A small contrastive audio-text model, trained from scratch.
Training: 7000 steps, batches of 512.
Rows from block 2 of the text encoder of a small contrastive audio-text model, named by matrix and row number. Rows with one number belong to one neuron. Each number is 128 + 32 x the weight over its row's rms, rounded and kept within 0 to 255. All counts start at 0.
Before each neuron's rows are labels from the 100 texts, of 14848, where the neuron reaches its highest value: "tokens" is the input token at the peak. Only what is clearly more common there than usual is listed. The data: synthesized solo parts of chorales (CocoChorales).
# fc1: MLP up (text_encoder.blocks.2.mlp.fc1.weight, 1536x384), inputs 0-127
# fc2: MLP down (text_encoder.blocks.2.mlp.fc2.weight, 384x1536, transposed), outputs 0-127

tokens: "double"
fc1.1 [128 161 233 129 123  94 118  79 232 162 121 139 127  91 106  97  61 206 121 130 171  86 131 127 129 129 131 127 135 143 152 133 108 130 135 136 128 123 143 174 125 128 101 130 117 126 130 120 124 133 128  93 106 109 128 115 183 128  80 126 123 123 129 125 130  59 140 157 127 128 125  77 126 125 138 255 128 127 127 120  40 105 127 131  76 129 224  57 127 142  96 155 136 160  75 186 159 132 144 169 126  92 137 171 128 116 111 138 127  84 128 133 129 128 122  53 125 127 112 128 126 132 115 135 135 120  96 131]
fc2.1 [135 139 146 125 120 135 124 122  68  34 130 126 141 122 128 121 127 136 130 108 121 152 100  91 111 145 134 118  83 153 131 129 129 126  58 195 128 115 124 129 127  80 127 125 141 175  98 194 118 142 127 131 132 171 132 133 125 127 203  83 161 133 156 125 138 108 127 131 128 115 126 130 118 148 128 131  97 129 126 127 126 125 133 107 123 158 128 103 126 127 129 130 120 129 130 166 100 122 128 126 130 127 181 127 128 125 126 157 132 128 128 227 112 152 123 128 123 128 129 129 200  94 128 129 130  67 124 152]

tokens: "violin"
fc1.267 [136 124 121 128 102  27 188 128 130  91 133 128 128 127 191 129 133 133 127 109 168 132 127 154 128 122 126 134 172 175 127 127 128 128  39 126 126 128 127 128 127 125 129 121 129 128 129 140 103 127 127 114 137 146 128 129 171 127 120 131 130 190 129 129 115 133 131 171  90 141 198 143 143 128 129  74 124 128 108 122  36 128 113 157  91 128 118 129 129 128 140 117 143 128 131 121 184 128 147 124  50 124 142 112 124  59 128 171 130 107 127 122 124 130   4 167 127 109 218 128 128 135  82  52 102  84 128 126]
fc2.267 [139 129 113 238 175 129  39 190 128 133 155 125  85 133 154 130 138 137 155 190 125 145 102 130 199 128 126 128 126 135 131 133 128 129 125 128 129 155 103 128 155 131 129 135 130 130 132 255 129 185 129 125 128  86 128 125 131 127 172 123 138 129  82 126 126 117 126 128 128 157 140 114 128  64 127 134  94 121 232 130 107 128 127 104 126 126 127 128 128 142 181 129 140 130 150 111 134 127 130 132  15 123 126 128 129  73 122 165 135 127 129 117 129 129 128 118 120 132 128 122 132  80 154 175 127 105  97 125]

tokens: "tuba"
fc1.604 [123  74 130 126 128 128 128 130 128 130 173 183 130 147 113 213 132  95 128 168 129 116 109 156 144 124  40  85 160  71  93 128 128 162 151 114 128 132 129 119 129 121  50 118 119 112 123 153 131 115 122 129  90 102 126 127 131 255 177 129 128 132 128 184 126  99 129 113 194 128 164 205 126 120 103 126 125 174 119 132 128 112  66  53 126  60 127 128 224 108 130 130 129 128 117 141 113 104 182 126 125  94 197 100 127 121 130 134 128  31 107 126 115 121  53 159 127 150  95 128 135 134 106 121 122 122 186 130]
fc2.604 [129 188 129 146 141 125 155 128 128 148 181 203 128 121 160 221  98 127 124 128 140 153 144 144 141 121  61 144 108 116 125 123 129 144 189 128 144 171 166 126 126 123 124 160 131 127 128 167 103   0 127 124 135 127 129 178 130 178 133 143  53 158 128 225 127 132 133 116 128 123 137 144 128 125 144 127 131 112 134 180 141 117 131  85  58  66 129  38 151 118 129  90  92 129 100  86 117 130 126 130 128 132 164 163 123 157 128 127 157  42 130 156 161 127 165 196 126 120 130 138 143 112  92 128 123 126 145 130]

tokens: "violin"
fc1.266 [130 117 190 167  96 137 101 114 112 142 197 120  91 102 100  79 115 111 132  75 123 166 208 142 156 125  84 139 132 174 150 123  73 123 164  62 128  97 139 146 133 159 168  46 126 101 104 178 137 143 127  58  56  93  87 140 117 163 139 175 120 144 162 185 121  95 127  94 111 112 108 186 145 133  58 149  95 107 150 158 125  79 138 121  83 177  40 109 108 131  90 123  88 112 102  77 167  49 125 144 127  92  80  35 111  77 177 110  85 124 128 130 110 141 130  97 166 132 121 116 156 118 113 101  78  64 124 171]
fc2.266 [129 119 154 154 120 129 135 123 126 163 145 160 151 172 139 134 133  81 145 244 122 113 138 134 119 141 131 101 103 111 120 119 142 155 119 118 136 120 139  57  96 117 131 187 138  87 172  82 118 128 111 121 137 134 128 116 159 150 153 166  70 110 130 127 224 140 153 133 156  55 108 159 126 135  52 169 120 140 107 136 131 133 130 162 116  67 141 117 130 172 125 149 145 115 123 131 119  86 131 124  70 139 148  91  72 128 115 129 133 135 185 184 144 130 159 115 115 119 113 102 116 127 181 150 121 111 160 109]

tokens: "a4"; "a"; "d4"; "f5"
fc1.521 [111  95 136 127  85 106 160 124 116 117 126 128 130 127 126 123 127 127 118  81 170 153 132 130  74  34 116 124 128 122  88 129 128 129 128 131 136 161 130 127  76 127 126 138 123 128 114 136 128  83 144 136 174 176 183 216  77  46  87 128 126 132   7 129 127 131 127 128 128 126 195 129 126 116 128 175 128 126 132 120 126 126 139 195 182 141 128 151 180 208  98 193 118 127 127 102 130 218 133 140  35 124 130 149 130 127 128 126 123  96 128 147 106 122 138 112 109  87 128 156 120 158 142 132 121  71 180 130]
fc2.521 [255 140 127 128 127 116 127 129 128 151 136 150 130 128 127 184 129 143 128  53  64 133  43 131 128  94 119 152 181 113 128 106 154 130 163 131 128  94 119 127  68  86 128 130 128  77 185 129 127 145 137 127 126 104 190 129 140 137 122 130  82 126 156 128 110 119  83 129 174 128 168 128 118 123 127  73 101  46  89 128  65  56 130 195 128 204  68 184 127  59 145 121 127 103 102 127 106 130 130 157 128 198 128 128 101 130 125 149 159 129  81  23  61  95 128 128  95 154  82 136 154 131 128 126 101 165 128 128]

tokens: "a4"; "a3"; "c5"; "c"
fc1.373 [129  73 123 129  59  83 117 139  54 197 114 126 118 128 126 128 116 146 128 128 148 141 128 117 133 137 112 116 119 125 202 150 136 128 123 130 128 170 102 111 160 142 221 129 130 166 125 131 128  75 138 143 145  42  63 165 128 125 129 133  91 117 137 129 136 118 128 150 144 163  54  79 136 147 124 147 122 126 129 128 128  61 137 156 158 137  95 151 128 138 115 208  80 180 126 144 143  70  90 185 127 126 105  94 127 144 102 129  99 129  67 128 127 137  70 122  93 184 141 159 135 128 165 159 126 126 123 127]
fc2.373 [126 126 124 193 177 199 146 131 174 113 155 126 130 130 122 126 120 181 128 127 108 128  99 123 133 130 159 153 126 125 110 126  71 215 129 156 244 124 151 105 139 108 127 155 127 136 123  97 128 200 120 117 127 187 125  97 121 183 115 144 218 129 132 129 100 125 123 185 123 124 127 255   0 119 103 120 129 150  93 115 116 128 135 131 226 131 130 116 111 151 179 110 116 116  46 128 130 128 125 119  86 146 123 130  46 136 173 145 168 128 134 103 129 148 126 189  68 127 112 102 125 124 116 141 135 119 157 125]

tokens: "a"; "d4"; "c"; "g"
fc1.139 [105 150 130 121 133 128 128  97 128 136 120 219 126 111 147 149 126  97 133  78 126 127 100 129 127 123  97  99 147  31 101  97  45 139  84 139 204  27 129 149 132 118 153 138 134 100 152 143  91 193 130 127 128 150 173 175 194 131 117 118 128 114 163 127 173 156 132 132  86 115 169  65 173 130 113  63 136 157 129 166 121 116 129  55 133 127 120 128 128 153  72 158 108 143 127 170  63 122 132 152 125 129 150 125 127 189 184 107 122  98 144 101 134  86 121 144 138 126 117 155 114 155  92 158 136 139 138 143]
fc2.139 [128 122  86 100 138 179  99 167 112 145 147 217 148  97 143 121 137  85 119 128 139 117 143 126 188  35 130 121 117 181 201 139 129  97 146 142 161 220  80 154 143 201 122 138  79 123 122 135 113 117 126  75 128 219 125 173 172 131  68 119 128 126 105 130 108  90 125 132 128 137  98 120 127 132 147 157 137 177 127 136 185 132  90  69 243 130 123 134 163  95 128 176 138 126  87 128 166 135 132 133 129 164 131 138  61 143 133 120 155  84  83 113 113 124 126 123 158 128 133 100 120 122 170 182 128 137 127 167]

tokens: "a4"; "a3"; "c"; "e3"
fc1.191 [126 118 158 118 124  67 130 131 157 127 170 113 168 124 123 148 126 133 116 119 152 135 134 123 125  81 113 141 142  80  72 151 141 128 129 126 137  80 127 129 135 100 129 132 133 127 128 168 124 143 136 130 143 159 122 118 134  83  93 113 129 132 119 200 117 152 130 111 103 126  97 169 141 128 254 108  89 127 142 116 130  62 153 136 182 134 148 136 127 126 116 121 126 130 161 128 124  36 125 231 126 110  72 109 134 158 157 133 208 178 140 126 123 115 192 135 136  62 127 160 210 133 171 146 158 109 143 146]
fc2.191 [117 172  90 108 130 133  91 129 165 138 128 161  44 122 130 122 128 131 152 191 131 192  84 141 105 119 130 160 131  44 146 146 127 171 122  77 109 144 124 187 126 143  98 121   0 107 122 150  97 136 132  89 173 112 136 101 140 139 128 136 129 147 131 108  93 127  89 208 126 106 121 138 131 130 146 134 133  94 109 134 107 128 123 168 150 186 219 121 137 137 109 160  78  88 135 142  74 112 124 128 129 127 135 125 131 139 113  51 102 140 111  62 132 116 122 126  73 169 120 105 130 169 123 135 128 116 147 111]

tokens: "violin"
fc1.0 [129 127 165 127 128 128 127 127 143 123 128 128 134  67  61 118 130 148  72 144 128 161 132 128 130 128 133 130 129 132 130 125 124 126 128 128 127 133 160 148 205 110 133 127 160 128 128 159 134 129 143 109 108 126 127 124 128 115  86 127 125 135 129 130 118 128 128 122 128 130 136 126 129 135 127  38 129 129 129 150 127 147 102 134 224 122 130  87 129 127 137 128 128 185 133 113 205 127 127 126   8 131 142 127 207 183 129 128 255  57 155 126 130  99 129 142 130 138  87 135 128 172 125 119 134 141 131 161]
fc2.0 [131 131  75 133 133 142 122  86 121  80  95 128  95 145 134 161 127 138  63 196 125 135 126 129 131 186 122 131 122  95 126 127 123 129 129 213 128 130  48 161 142 130 127 131 128 175  96 105  92 128 120  82 123 126 130 159 145  95  72 129 133 108 127 121 139 129 130  64 125 142 143 127 210 128 127 162 134 156  55 122 125 129 141 115 126 126 106 119 135 115 130 193 163 137  65 126 129 129 105 125 129 129 126 128  41 123 135 130 134 129 125 130 161 129 209 127 132 130 139 129 125  82 130 132 124 129 180 117]

tokens: "tuba"
fc1.499 [129 130 129 140 129 127 130 128 106 126 101 227 127 128  67 129 128 112 180 123  82 127 120 131 109 142 120 173 129 116  72 115 139 130  84 149 124 115 154 133 135 109 103  82 146 126 146 158 127 150 127 129 125 129 248 120 133 134  61  84 120 117 132 142 143 127 182 125 126 121 129 125 136 126  64 126 175 133 126 128  83   2 134  80 167 106 168  55 124  97 110 129 113 132  75  97  95 108 124 168 142 165 206 156 130 111 128 229 131 128 128  54 127 145  80  94 127  70 164 131 100 101 160 142  60  73 188 134]
fc2.499 [148 156 104 193 143 105  78 133  94 186 128 123 126 163 131 133 128 114 134 125  93 191 130 144 167 148 105  79  79 140 189 107 128 135 148 126 129 126 130 130 145  48 127 120 122 123 125 128 129 109 129  35 165 161 115 158 129 124 126 123 199 128 120 101 122 216  92 202 121 130 135 102 147  56 128 231 108 108 127 132 114 120 123 126 181  93 144 178 128 146 106 149 128 114 125 159 135 131 127 129 128 125 128 190 164 149 219  88 129  83  84 132 129 122 118 184 164 143 126 124  97 127 131 135 115 106 150 127]

tokens: "flute"
fc1.241 [152 144 183 123 139 148 100 152  83 131 159 173 147 133 129 146 128 162 128 127  87 125 117 130 127 135 128 217  70  67 123  32 126 138 129 107 110 128 166 124 102 123 128 115  94  99 127 139 172 153 128 126 128  83 166 108 125  86  93 126 126  56 141  50 127 165 113 129 107 142 128 150  93 128 150 122 141 117 125 204 125 128 211  96 135 105 134 194 175 117 126 129 181 129 132 132 127 127  58 128 128 118 137 121 193 129 133 142 202 124 126 127 125 128  85 176 132 128 154 193 168 132 153 178 163 119 129 139]
fc2.241 [132 127 140 129  68 138 127 213 122 145 155 129 129 178 197 103 131 125 119 129 127  86 128 129 127 130 144 130 127 131 172 137 129 160 128 200  81  35 124 132 110 128 129 108  50 128 176 112 130 144 164 130 129 124 128 140 126  93 124 144 124 128 183 111 179  67 120 137 126 129 128 127 237 129 119 103 141 101 116 138  98 125 155 131 135 146 143 130 128 132 121  66 115 124 126 137 129 180  52 139 130 131 129 130 109 183 127 118 151 127 119 125  90 130 128 202 127 126 130 137 172 147 126 134 128 134 139 129]

tokens: "a4"; "g"; "a3"; "c5"
fc1.592 [ 99 135 131  86 239 121 127 159 153 110 117 137 144 128  68 158  77 152 124 121 136 152 109 128 130 131 109 180 131 124 118 186 125 128 193 115 119 196  90 121 151 126 171  78 154 129 147 128 139  95 127 160 131 114 120 127 112 102 147 115 130  58 124  89  56 123  69  74 159  93 115 138 135 167 153  47 135 140 115 121 181 132 134 162 134 128 145 126 195 108 151  75 134 125  60 166 123  56  92  88 186 138 183  74 101 143 119 153 172 115 125 117  73 122 115 130 132 149 153 128  70 127  99 178 126 123 152 178]
fc2.592 [111 116  79 165  76 157 137 131 119 163 155 104 132 153 140  45 120 122 196 140  49 114 182 101 104 203  57 128 126 158 135  89 142 131 126 122 113  97 126 116  72 132 131  89 117 119 148  90  34  92 128  54 153 115  74 138 139 126 113  75  57 137  93 145 111 108 125 117  71 134 121 143 142  85 156 122 157 126 140 123 141 128 128  79 111 102 104 111  63 121  99 140 118 139 128 132 134 116 140 180 135 146 162 131 128 130 135 140 117 184 117 200 120 131 125  80 124 109  92 127 196 130 113 107  91  61 158 156]

tokens: "double"
fc1.361 [151 150 156 172 126 131 128 186 127 119 154 128 128  43 134 173 117 130 130 214 185 156 124 152 128 128 155 126  64 113 125 127 133 127 131 106  86 128 146 114 119 135 107 178 123 119 117 152 105 155 128 114 119 124 145  41 151 104  96 126  72  70 141 131 195 114 104 126  58 188 108  82 147 190 128 127  99 129 128  98  70 124 117 129  84 166 127 129 116 196  73 144  98 108 128 128 103 103 110 110 166  87 114  91 104 154 138 206 121  62 122 121 127 128 128  69 106 126 125 145  75  96  97 127 178 134 156 137]
fc2.361 [144 137 164 118 144 140 129  97 121 101  82 150 158 126 105 142 116 118 127 121 119 147  51 137 159 128 130 127 146 141 144 133 175 128 153 104 132 148 129 128 120 128 178 128 100 139 140 148 128 128 128 131 114 156 129 117  96 109 136 130 125 120 128  92 118 125 129 128 158 145 148 174 135 128 152 128 127 183 128 131  71  92  53 134  86 188 123 126 133 131 127 130 218 128 144 125 129 112 140 123 158 101 128 127  84 140  94  98 126  53 134 136 143 164 172  98  93 187 173 117 120 115 142  75 166 155 115 132]

tokens: "b3"; "d4"; "e4"; "f"
fc1.555 [152  82 125 161 145 148 175 128  22 122 175 129 122  56 127 150 136 168 131 201  97 159 124  86  28  99 132 187 138 103  83 123 139  33 125 132 155 130 130 207 130 139  29 130 127 103 128 182 128 116 130 124 172 169 107 177 149 124 185 129 126 136 128 129 127 116 166 115 137 156 123 118 120 154 128 126 135 149  97  83 151 128 141 125 183  23 136 132 150 128 130 143 171 128  91 158 129 144 106 121 107 121 191 107 150  94  75 150 162 149 129 128  52 149 173 162 128 184 114 129 128 164 167 113 180 100 117 104]
fc2.555 [186 127 106 102 116 133  53 146 130 160 135  73  98 160 114  86 192 127 228 127  85  58 169 126 126  96  97 129 129 139 116  63  97 138 133 136 144  95 129 128 127 160 191 178 121 135 129 116 128 108  91 159 108  74 129 129 130 138 139 110 163 168  92 176  97 128 148  99 112 123 176 156  99 146 104 128 108 139 122  82 164 108 112 129 128 196 106 120 142  76 169 150 132 128 207 125 112  88 106 129 126 129  78 126 143 108 152 123 164 178 207 131 139 118 130  78 145 101  79 208 104 140 122 128 118 131 157 143]

tokens: "b3"; "g"; "g4"; "g3"
fc1.277 [162 110 174  94 204 125 118 131 130 120 126 111 107 115  99 124  83 118 123 110 127 105 101 125 132 131 131 212 137   0  80 189 126 178 166 112  65 122 255 130 162 145 164 136 139 142 134  41 158 130 129  78 119 106 131 160 156 127 140 197 137 131 134 148  97 120 123 126 109 104 127  56 138  86 158 146  88 121 114  79 123 132 125 108 144 123 132  76 129 130 118 128 124 127 129 125 132 150 126 118 128 128 187 131 132 136 146 125  96  78  96 122 127 126 122  69 136 122  88  42 127 122 178 149 170 134 139 146]
fc2.277 [133 119 166 118 124 101 151 148 102 128 112  55 128 125 134 113 158 135 149 190 140 126 137 134 121 148   6 123 130 157  72  94 135 154 117 121 149 125 112 112 130 128 112 121 128 124 127 110 152 126 116 155 135 125  49 141 168  84 133 134 108 121  63 132 106 119 129  63 159 128 194 120  50 129 113 174 206 187 125  99 127 117 126 127 155 197 121 129 171  57 176 152 172 125  97 145 123 116 128 124 120  38 148 102 128 128 134 161 127 130 240 180 108  65 139 149 149 106 156 127 148 127  98 195 119 129 145 132]

tokens: "flute"
fc1.470 [132 128 108 172 122 128 128 129 128 128 132 130 127  64 170 178 143 119 132 102 128 152 138 126 133 128 122 128 128 127 149 127 132 144 129  27 165  24 128 129 130 128 100 131 126 113 132 145 129 130 123 137 128 130 193 125 129 103 127 129 141 125 175  20 129 127 103 133 138 129 128  78 126 128 128 112 127  73 127 128 126 130 126 127 128 123 171 127 114  65 185 129 128 120 145 126  51 127 128 129 151 123 156 132 232 127  62 127  21 129 130 178 118 128 165 174  92 128 118 133 123 183 125 132 128 115 180 150]
fc2.470 [128 106 129   6 129 129 129 142 129 126 128 149 129 128 131 130  99 129 171 128 129 129 104 132 171 162  75 140 123 129 126 127 129 133 129 128 134 110 137 129  23 238 124  98 130 128  78 137 128 154 137 199 209  48 115 131 127 116 134 127 135 129 113 129  67 128 129 105 128 151 138 126 188 126 128 126 152 130 127 184 127 127 114 124 129 132 129  99 116 127 125 142 134 136 128 158 126 136 113 117 127 128 143  83 167 126 130 128 196 128 135 130  74 106 125 216 128 127 135 129 130 128 156 134 125 126 129 128]

tokens: "clarinet"
fc1.30 [126 120 129 159 152 125  78 163  41 105 122 176 189 206 130 148 169 113 127 128  45 133  56 137 129 132 197 114 127 131  47 131 149 124  86 138 121 130 124 143 135 128 131 129 117 129 134 111 153 130 175  96 122  37 149  65 127 129 136 117 128 130 145 132 131 126  29 124 128 127 128 132 128 130 150 149 132 143 123  91  66   7 175 128 119 122 130 130  50 124 125 152 124 128 146 127 129 139 108  71 131 129 127 128 128  98 138 125 140 125 129  96 169  57 126 190 100 255 101  78 108 128 114 131 122 121 165 131]
fc2.30 [137 133  96 128 131  83 130 146  67 149 136 122 124 130 161 144 126 124 104 160 103 128 168 125 128 128 135 128 147 126 119 127 125 171 134 128 167 128 133 127 128 129 130 206 119 233 126 138 129 102 128 119  98 129 119 127 127 130 195 139 125 125 127 123 128 126 126 180 128 126 136  70 128  28 128 128 149 173  89 156 139 129 136 112 132 128 129 133  97 128  97 149 127 132 160 127 129  82 129 130 153 125  61 113   0  20  64 128 139  99 117 124 195 133 123 129 133 151 128 161  99 126 134 122 130 118 157 134]

tokens: "a"; "g3"; "d"; "g4"
fc1.493 [ 88 131 105 131  93 166 101 136 135 135 205 161 101 118  75 133 128 147  81 100 127 156 123 124  63 220 102 127 145  61 155 140 172 122 152 150 117 120 116  90 149 159 109  97 144  94 117 149 140 114 143 120 108 135 165 113 140 165 125 149 135 128 207 137  55 119  68 133 112 129 133 125 140 191 114  96 174  97 188 114 132 127 123 179 126 140 124 111 124 123 132  90 132 177  93 210 137 177 153 124 130 175 158 148 181  98  90 146 117 108 156  91 131 150 137 142 109 133 134 125 113 243 113 136 108 111 148 119]
fc2.493 [ 63 152 116 161 119 168 150 105 100 123  49 163 136 136  47 101 107 130 218 157 139 138 151 160 214 118 227 115  99 198 134 127 122  99 113 133 166  87 132 124  84 116 135 155 174  78 139 127 134 147 127 131 126 113 144 117 102 165 191 131 126 129 143 133 151 156 150 164 119  76 108 130 200 131 128 137 159 131 133 135 135 134 143  56 115  98 152 153 179 128 119 132 131 139  99  88  96 101 127  86 137 158 103 150 130 131 121  98  83 138 118 136 119 135  62 139 100 119 105 124 151 123  88 138  83 133 135 136]

tokens: "oboe"
fc1.559 [184 121   0 167 104 118 136 149 128 136 230 155 129  98 175 130 133  86 178  87  99  98  55 161 173 139 193 131 115 108  88 137 175 105 129 139 118 113 128 193  59 135 155 131 112 150 138 132 126 131 109 141 169 124 144 131 115  41 142 138 139 139 162  94 174 100  70 130 135 137 131 144 123 181 135 129 123 114 158 109 131  44 168 115 125 176 125 138 134 146 190 118 170 114 137 154 124  96 170 120 140 127 118 133 150 129 123 135  60 154 117 154 150 129 111  93 137 118 142 140 198 126 121 135 162 134 138  60]
fc2.559 [234  98 116 122 202 105 150 183 120 150 127 101 112 110 121 104 116 178 122 129 167 132 129 147 147 129 137 120  51 129 124 129 129 147 129 137 132 123 121 135 137 128 127 129 123 138  98 121  99 129 122  84 132 142 164 132 123 133 178 135 120  56 148 119 127 155 151 103 112 135 148 145 114 170 121 108 126 142  91 101  54 138 109 134 105 155 110 122 133  98 133  92 148 124 118 135 133 183  88 140 105  54 156 163 129 180  34 146 117  91 127 129 121 119 177 206 108 110 118  60 128 107 152 101 125 163 143 224]

tokens: "a"; "d4"; "c"
fc1.475 [171 113 142 124 114 126 102 154 125 129 157 126 113 101 130 109 126 159  72 111 165 127 114 128 114  81 151 208 117   9 127  77 166 111 135 137 135 133 218 140 126 111 101 111  97 129 117 128 134 159 128 160 228 154 127 128 160 116 151 140 134 123 139 128 104 124 158 123  76 103 132 135 126  64 130 189 124 102 143 181 127 127 127 120 131 175 110 143 122 127 112 168 130 127  19 128 146 170 145 124  57 132 127 137 129 177 159  25 129 128 159 107 125 126 126 129 129 151 146 151  93 216 128 138 123 207 147 157]
fc2.475 [140 186 120 147 135 116 145 150 130 129 131 134 129  95 132 111 153 129 120 127  83 127 208 121 112 120  59 134 133 214 163 167 135 166 128 128  98 170 113 129  91 132 127 121 130  93  88 128  61 186 169 134 129 129 118 131 113 128 127 136 135 126 138 124 101 117 193 127 140 178 119 131  76 113 133 133 159  94  53 202 112 107 122 165 129 136 189  78 181 145 122 152 115 123 130 119 131 137 148 105 123 115  98  66 129  75 129 130 161 108 111 127 213 128 124 128 139 135 117  80 128 153 134 167  40  87 130 124]

tokens: "clarinet"
fc1.691 [128 128 140 215 129 122 129 192 120 146 129 113 120 136  90 129 127  88  59 134  90 131  35 130 127 185 174 149 123 111  85 135 129 129 126 132 136 130 112 128 126 130 148 147 131 135 127 129 129 130 126 128 136 128 127 129 150 129 163 126 103 118 184 125  33 125  92  86 128 128 160 128  53 131 139 255 127 130  63  48  99 120 215 129 104 117 129 139 120 127 127 140 189 150 128 129 130 126 129 137 132 129 124  96 101 122 152 171 172  74 129 130 136 127 129 128 119 130  79 106 127  67  82 110 129 106 128 106]
fc2.691 [114 133 130 181 130 129 135 197 126 125  87  68 131 128 114 132 130 125 119 125  32 114 122   6 134 116 129 127 149  81 128 134 127 131  59 127 127 187 126 102 130 127 194 131 126 140 244 101 129 127 113 126 131 128 238 129 139 105 127 213 129  70 129 149 188 116 127 131 115 128 176 129  95 124 124 122 126 187 114 118 134 126 128  60 123 127 128 134 116 129 121 135  92 130 215 128  83 110  26  72 128 130 118 111 128 118 169 100 131  73 129 129 198 130 138 128 105 151 121  47 120 114 127 102 130 113 175  87]

tokens: "oboe"
fc1.104 [119 207 115  96  95 146 122 123 148 128 135 108 150  80 127 125 191 148 141  87 191 126 109 118  78 114 116 156  88 136 112 132  85  85 154 132 101 140 126 102  87 123  68 129 128 192 145 228  93 162 127 129 154 129 135 135 127  58 195 128 103 130 134 116 141 143 159 147 145  95 131 123 115 168 124 132 143 104 121 126 157  74 156  97  85 122 153 152 113 118  90 158  99 151 103  81  84 134 118 127 118 106 110  67 122 117  87 135 120 128 125 142 137 135 135 131 134 124 109  98 228 156 151 130 139 127 133 144]
fc2.104 [113 154  72 178 131 164 187 152  32 141 135 116 129 131 109 135 122 162 194 134 141 189 126 199 137 149 140 125 124 140 111 180 149 135 179 125 135 116  84 123  87 135 125  35 114 133 117  99  84  78  94 115 111 111 120 117 132 139 128 122 127 128 132 151 159 122 122 149 157 127 112 131 114 163 147 129 133 130 185  99 138 197 106 127  59 180 181 124 149  96  70 132  68 137 188 135 125 140 160 135 116 104  99  90 130 138 138 114 105 146 148 159 134 151 117 156 128  57  76  54 129 118 148  90 121 115 104 168]

tokens: "b3"; "g"; "c4"; "f"
fc1.46 [127 134 128 133 105 151 127 114 119 251 120 133  70 137 112 175 116 144 117 124 166 131 113  72 131 127 102 135 131 118 147 135 124 135 165 151 138 115 139 213 139 113 156 144  87 127 126 117  97 162 125 140 121 101 102 127  47 112 138 110 135 129 106 128 121 255 128 128  89 120 204 128 128 155 133 130 168 129 133 104 139 164 131 133 135 107 133 104 131 120 160  96 103 177 174 142 149 145 165 152 114 105 109  92 155 118 129 128 155 177 125 130 151 132 128 128 183 211 118 136  75 183 143 132 128  80 127 191]
fc2.46 [178 118 126 139 132  59 129 159 112 213 173 133 161 187 142 131 130  95 100 125 123 117 133 114  80 139 118 129 122 158 100 174 167 157 129 132 121 108 126 126  86 147 145 157 133 146 157 136 150 130 129 134 131 126 122  97 132 213  73 131 124 115 126 142 101  36 162 140 124 129  97  99   0 102 136 132 137 112 128 200 128 126 120 116 104  91 120  81 137 133 131 151 110  93 123 180 180 121 119 130 168 126 127 110 126 122 118  96 105   0 134 125  98  82  85 192 132 107 103 134 128 127 150 126  60 143 127 109]

tokens: "a4"; "a3"; "c5"; "c4"
fc1.351 [208 127 159 110 144 166 115 134 112 155 121 190 145 116 128 182 102  90 149 108 136 182 136 129 135  60 152 128 131 129 156 158 109 114 104 235 112  96 193 147 188 131  95  89 134 151 177 170 121 127 124 125 137 122 123 155 124 137 130 153 128  83 102 148 126 147 150 126 146 113 101 135 131 136 181 127  91 116 154 133 149 145 131 133  87 166 128 149  42 112 106 144 126 135 118 123 106  87 121 115 178 124 119 137 111 106 192 126  76 109 112 128 125 145 171 130 192 102  73 107 121 151  75 152 132 134 206 119]
fc2.351 [189 126 127  84  96 128  89 198 104  71 135 123 169 121 160 120  97 128 127 173 135 131 117 120  98 170 136 124 124 129 145 114 125 151 103 131 164 141 117 126  73 114 139 165  96  93 141 119 197 130 131 116 131 125 141 118 174 113  61 138 124 133 101  58 129 176 156 135 148  56 132 183 125 186 134 197 125 133  57 134 129 171 127 109 168 151 139 131 191 107 135 131 120  60 111 148 105  98 127 126 103 142 127 131 144 106 127 169 131 174 228 131  95 114 152 205 129 218 127 116 131 136 148 121 102  73 131 106]

tokens: "b3"; "b4"; "d4"; "d5"
fc1.301 [128 192  34 119 102 141 195 132  81 134 120 121 153 163 129 147 116 115 165 130 115 109  76 152 128 128  37 146 115 156 126 105 157 128 133 131 194 129 127  76 130 107 122 138 112  98 171 104 134 153 123  87 134 133 115 147 105 144 173 153  35 131 128  71  91 130 113 166 101 127 178  86 155 135 150 192  25 117 126 120 119  96 125  63 133 104  32 112 129 127 105 165 160 148 119 134 133 148 104 137 124 150 113 126 146 145 127 174 123 131 255 132 127 151 149  58 128 132 150 205 151 115 105 154 190 140 131 165]
fc2.301 [128 129 112 174 131 142  27 128 128 123 142 119 128 113 129 143 119  50 115 122 191 127 132 138 116 174 183 122 131 128 183 241  84 119 128 105 102 168 154 143 119 106 139  93  84 114 139 177 166 130 128 178 111 112 175 110 135 121 117  95 140 236 100 126  70 154 129 128 131  97  57 125 121 121 120 158  92 128  89 135 240 131 138 105 127 129 129  85 121 146 124  69 110 122 139 183 145  98 127 135 120 103 123  66  96  72  81 208  84 133 121 130 121 143 165 121 129 161 123 123  72 115 101 129 117 138 189 117]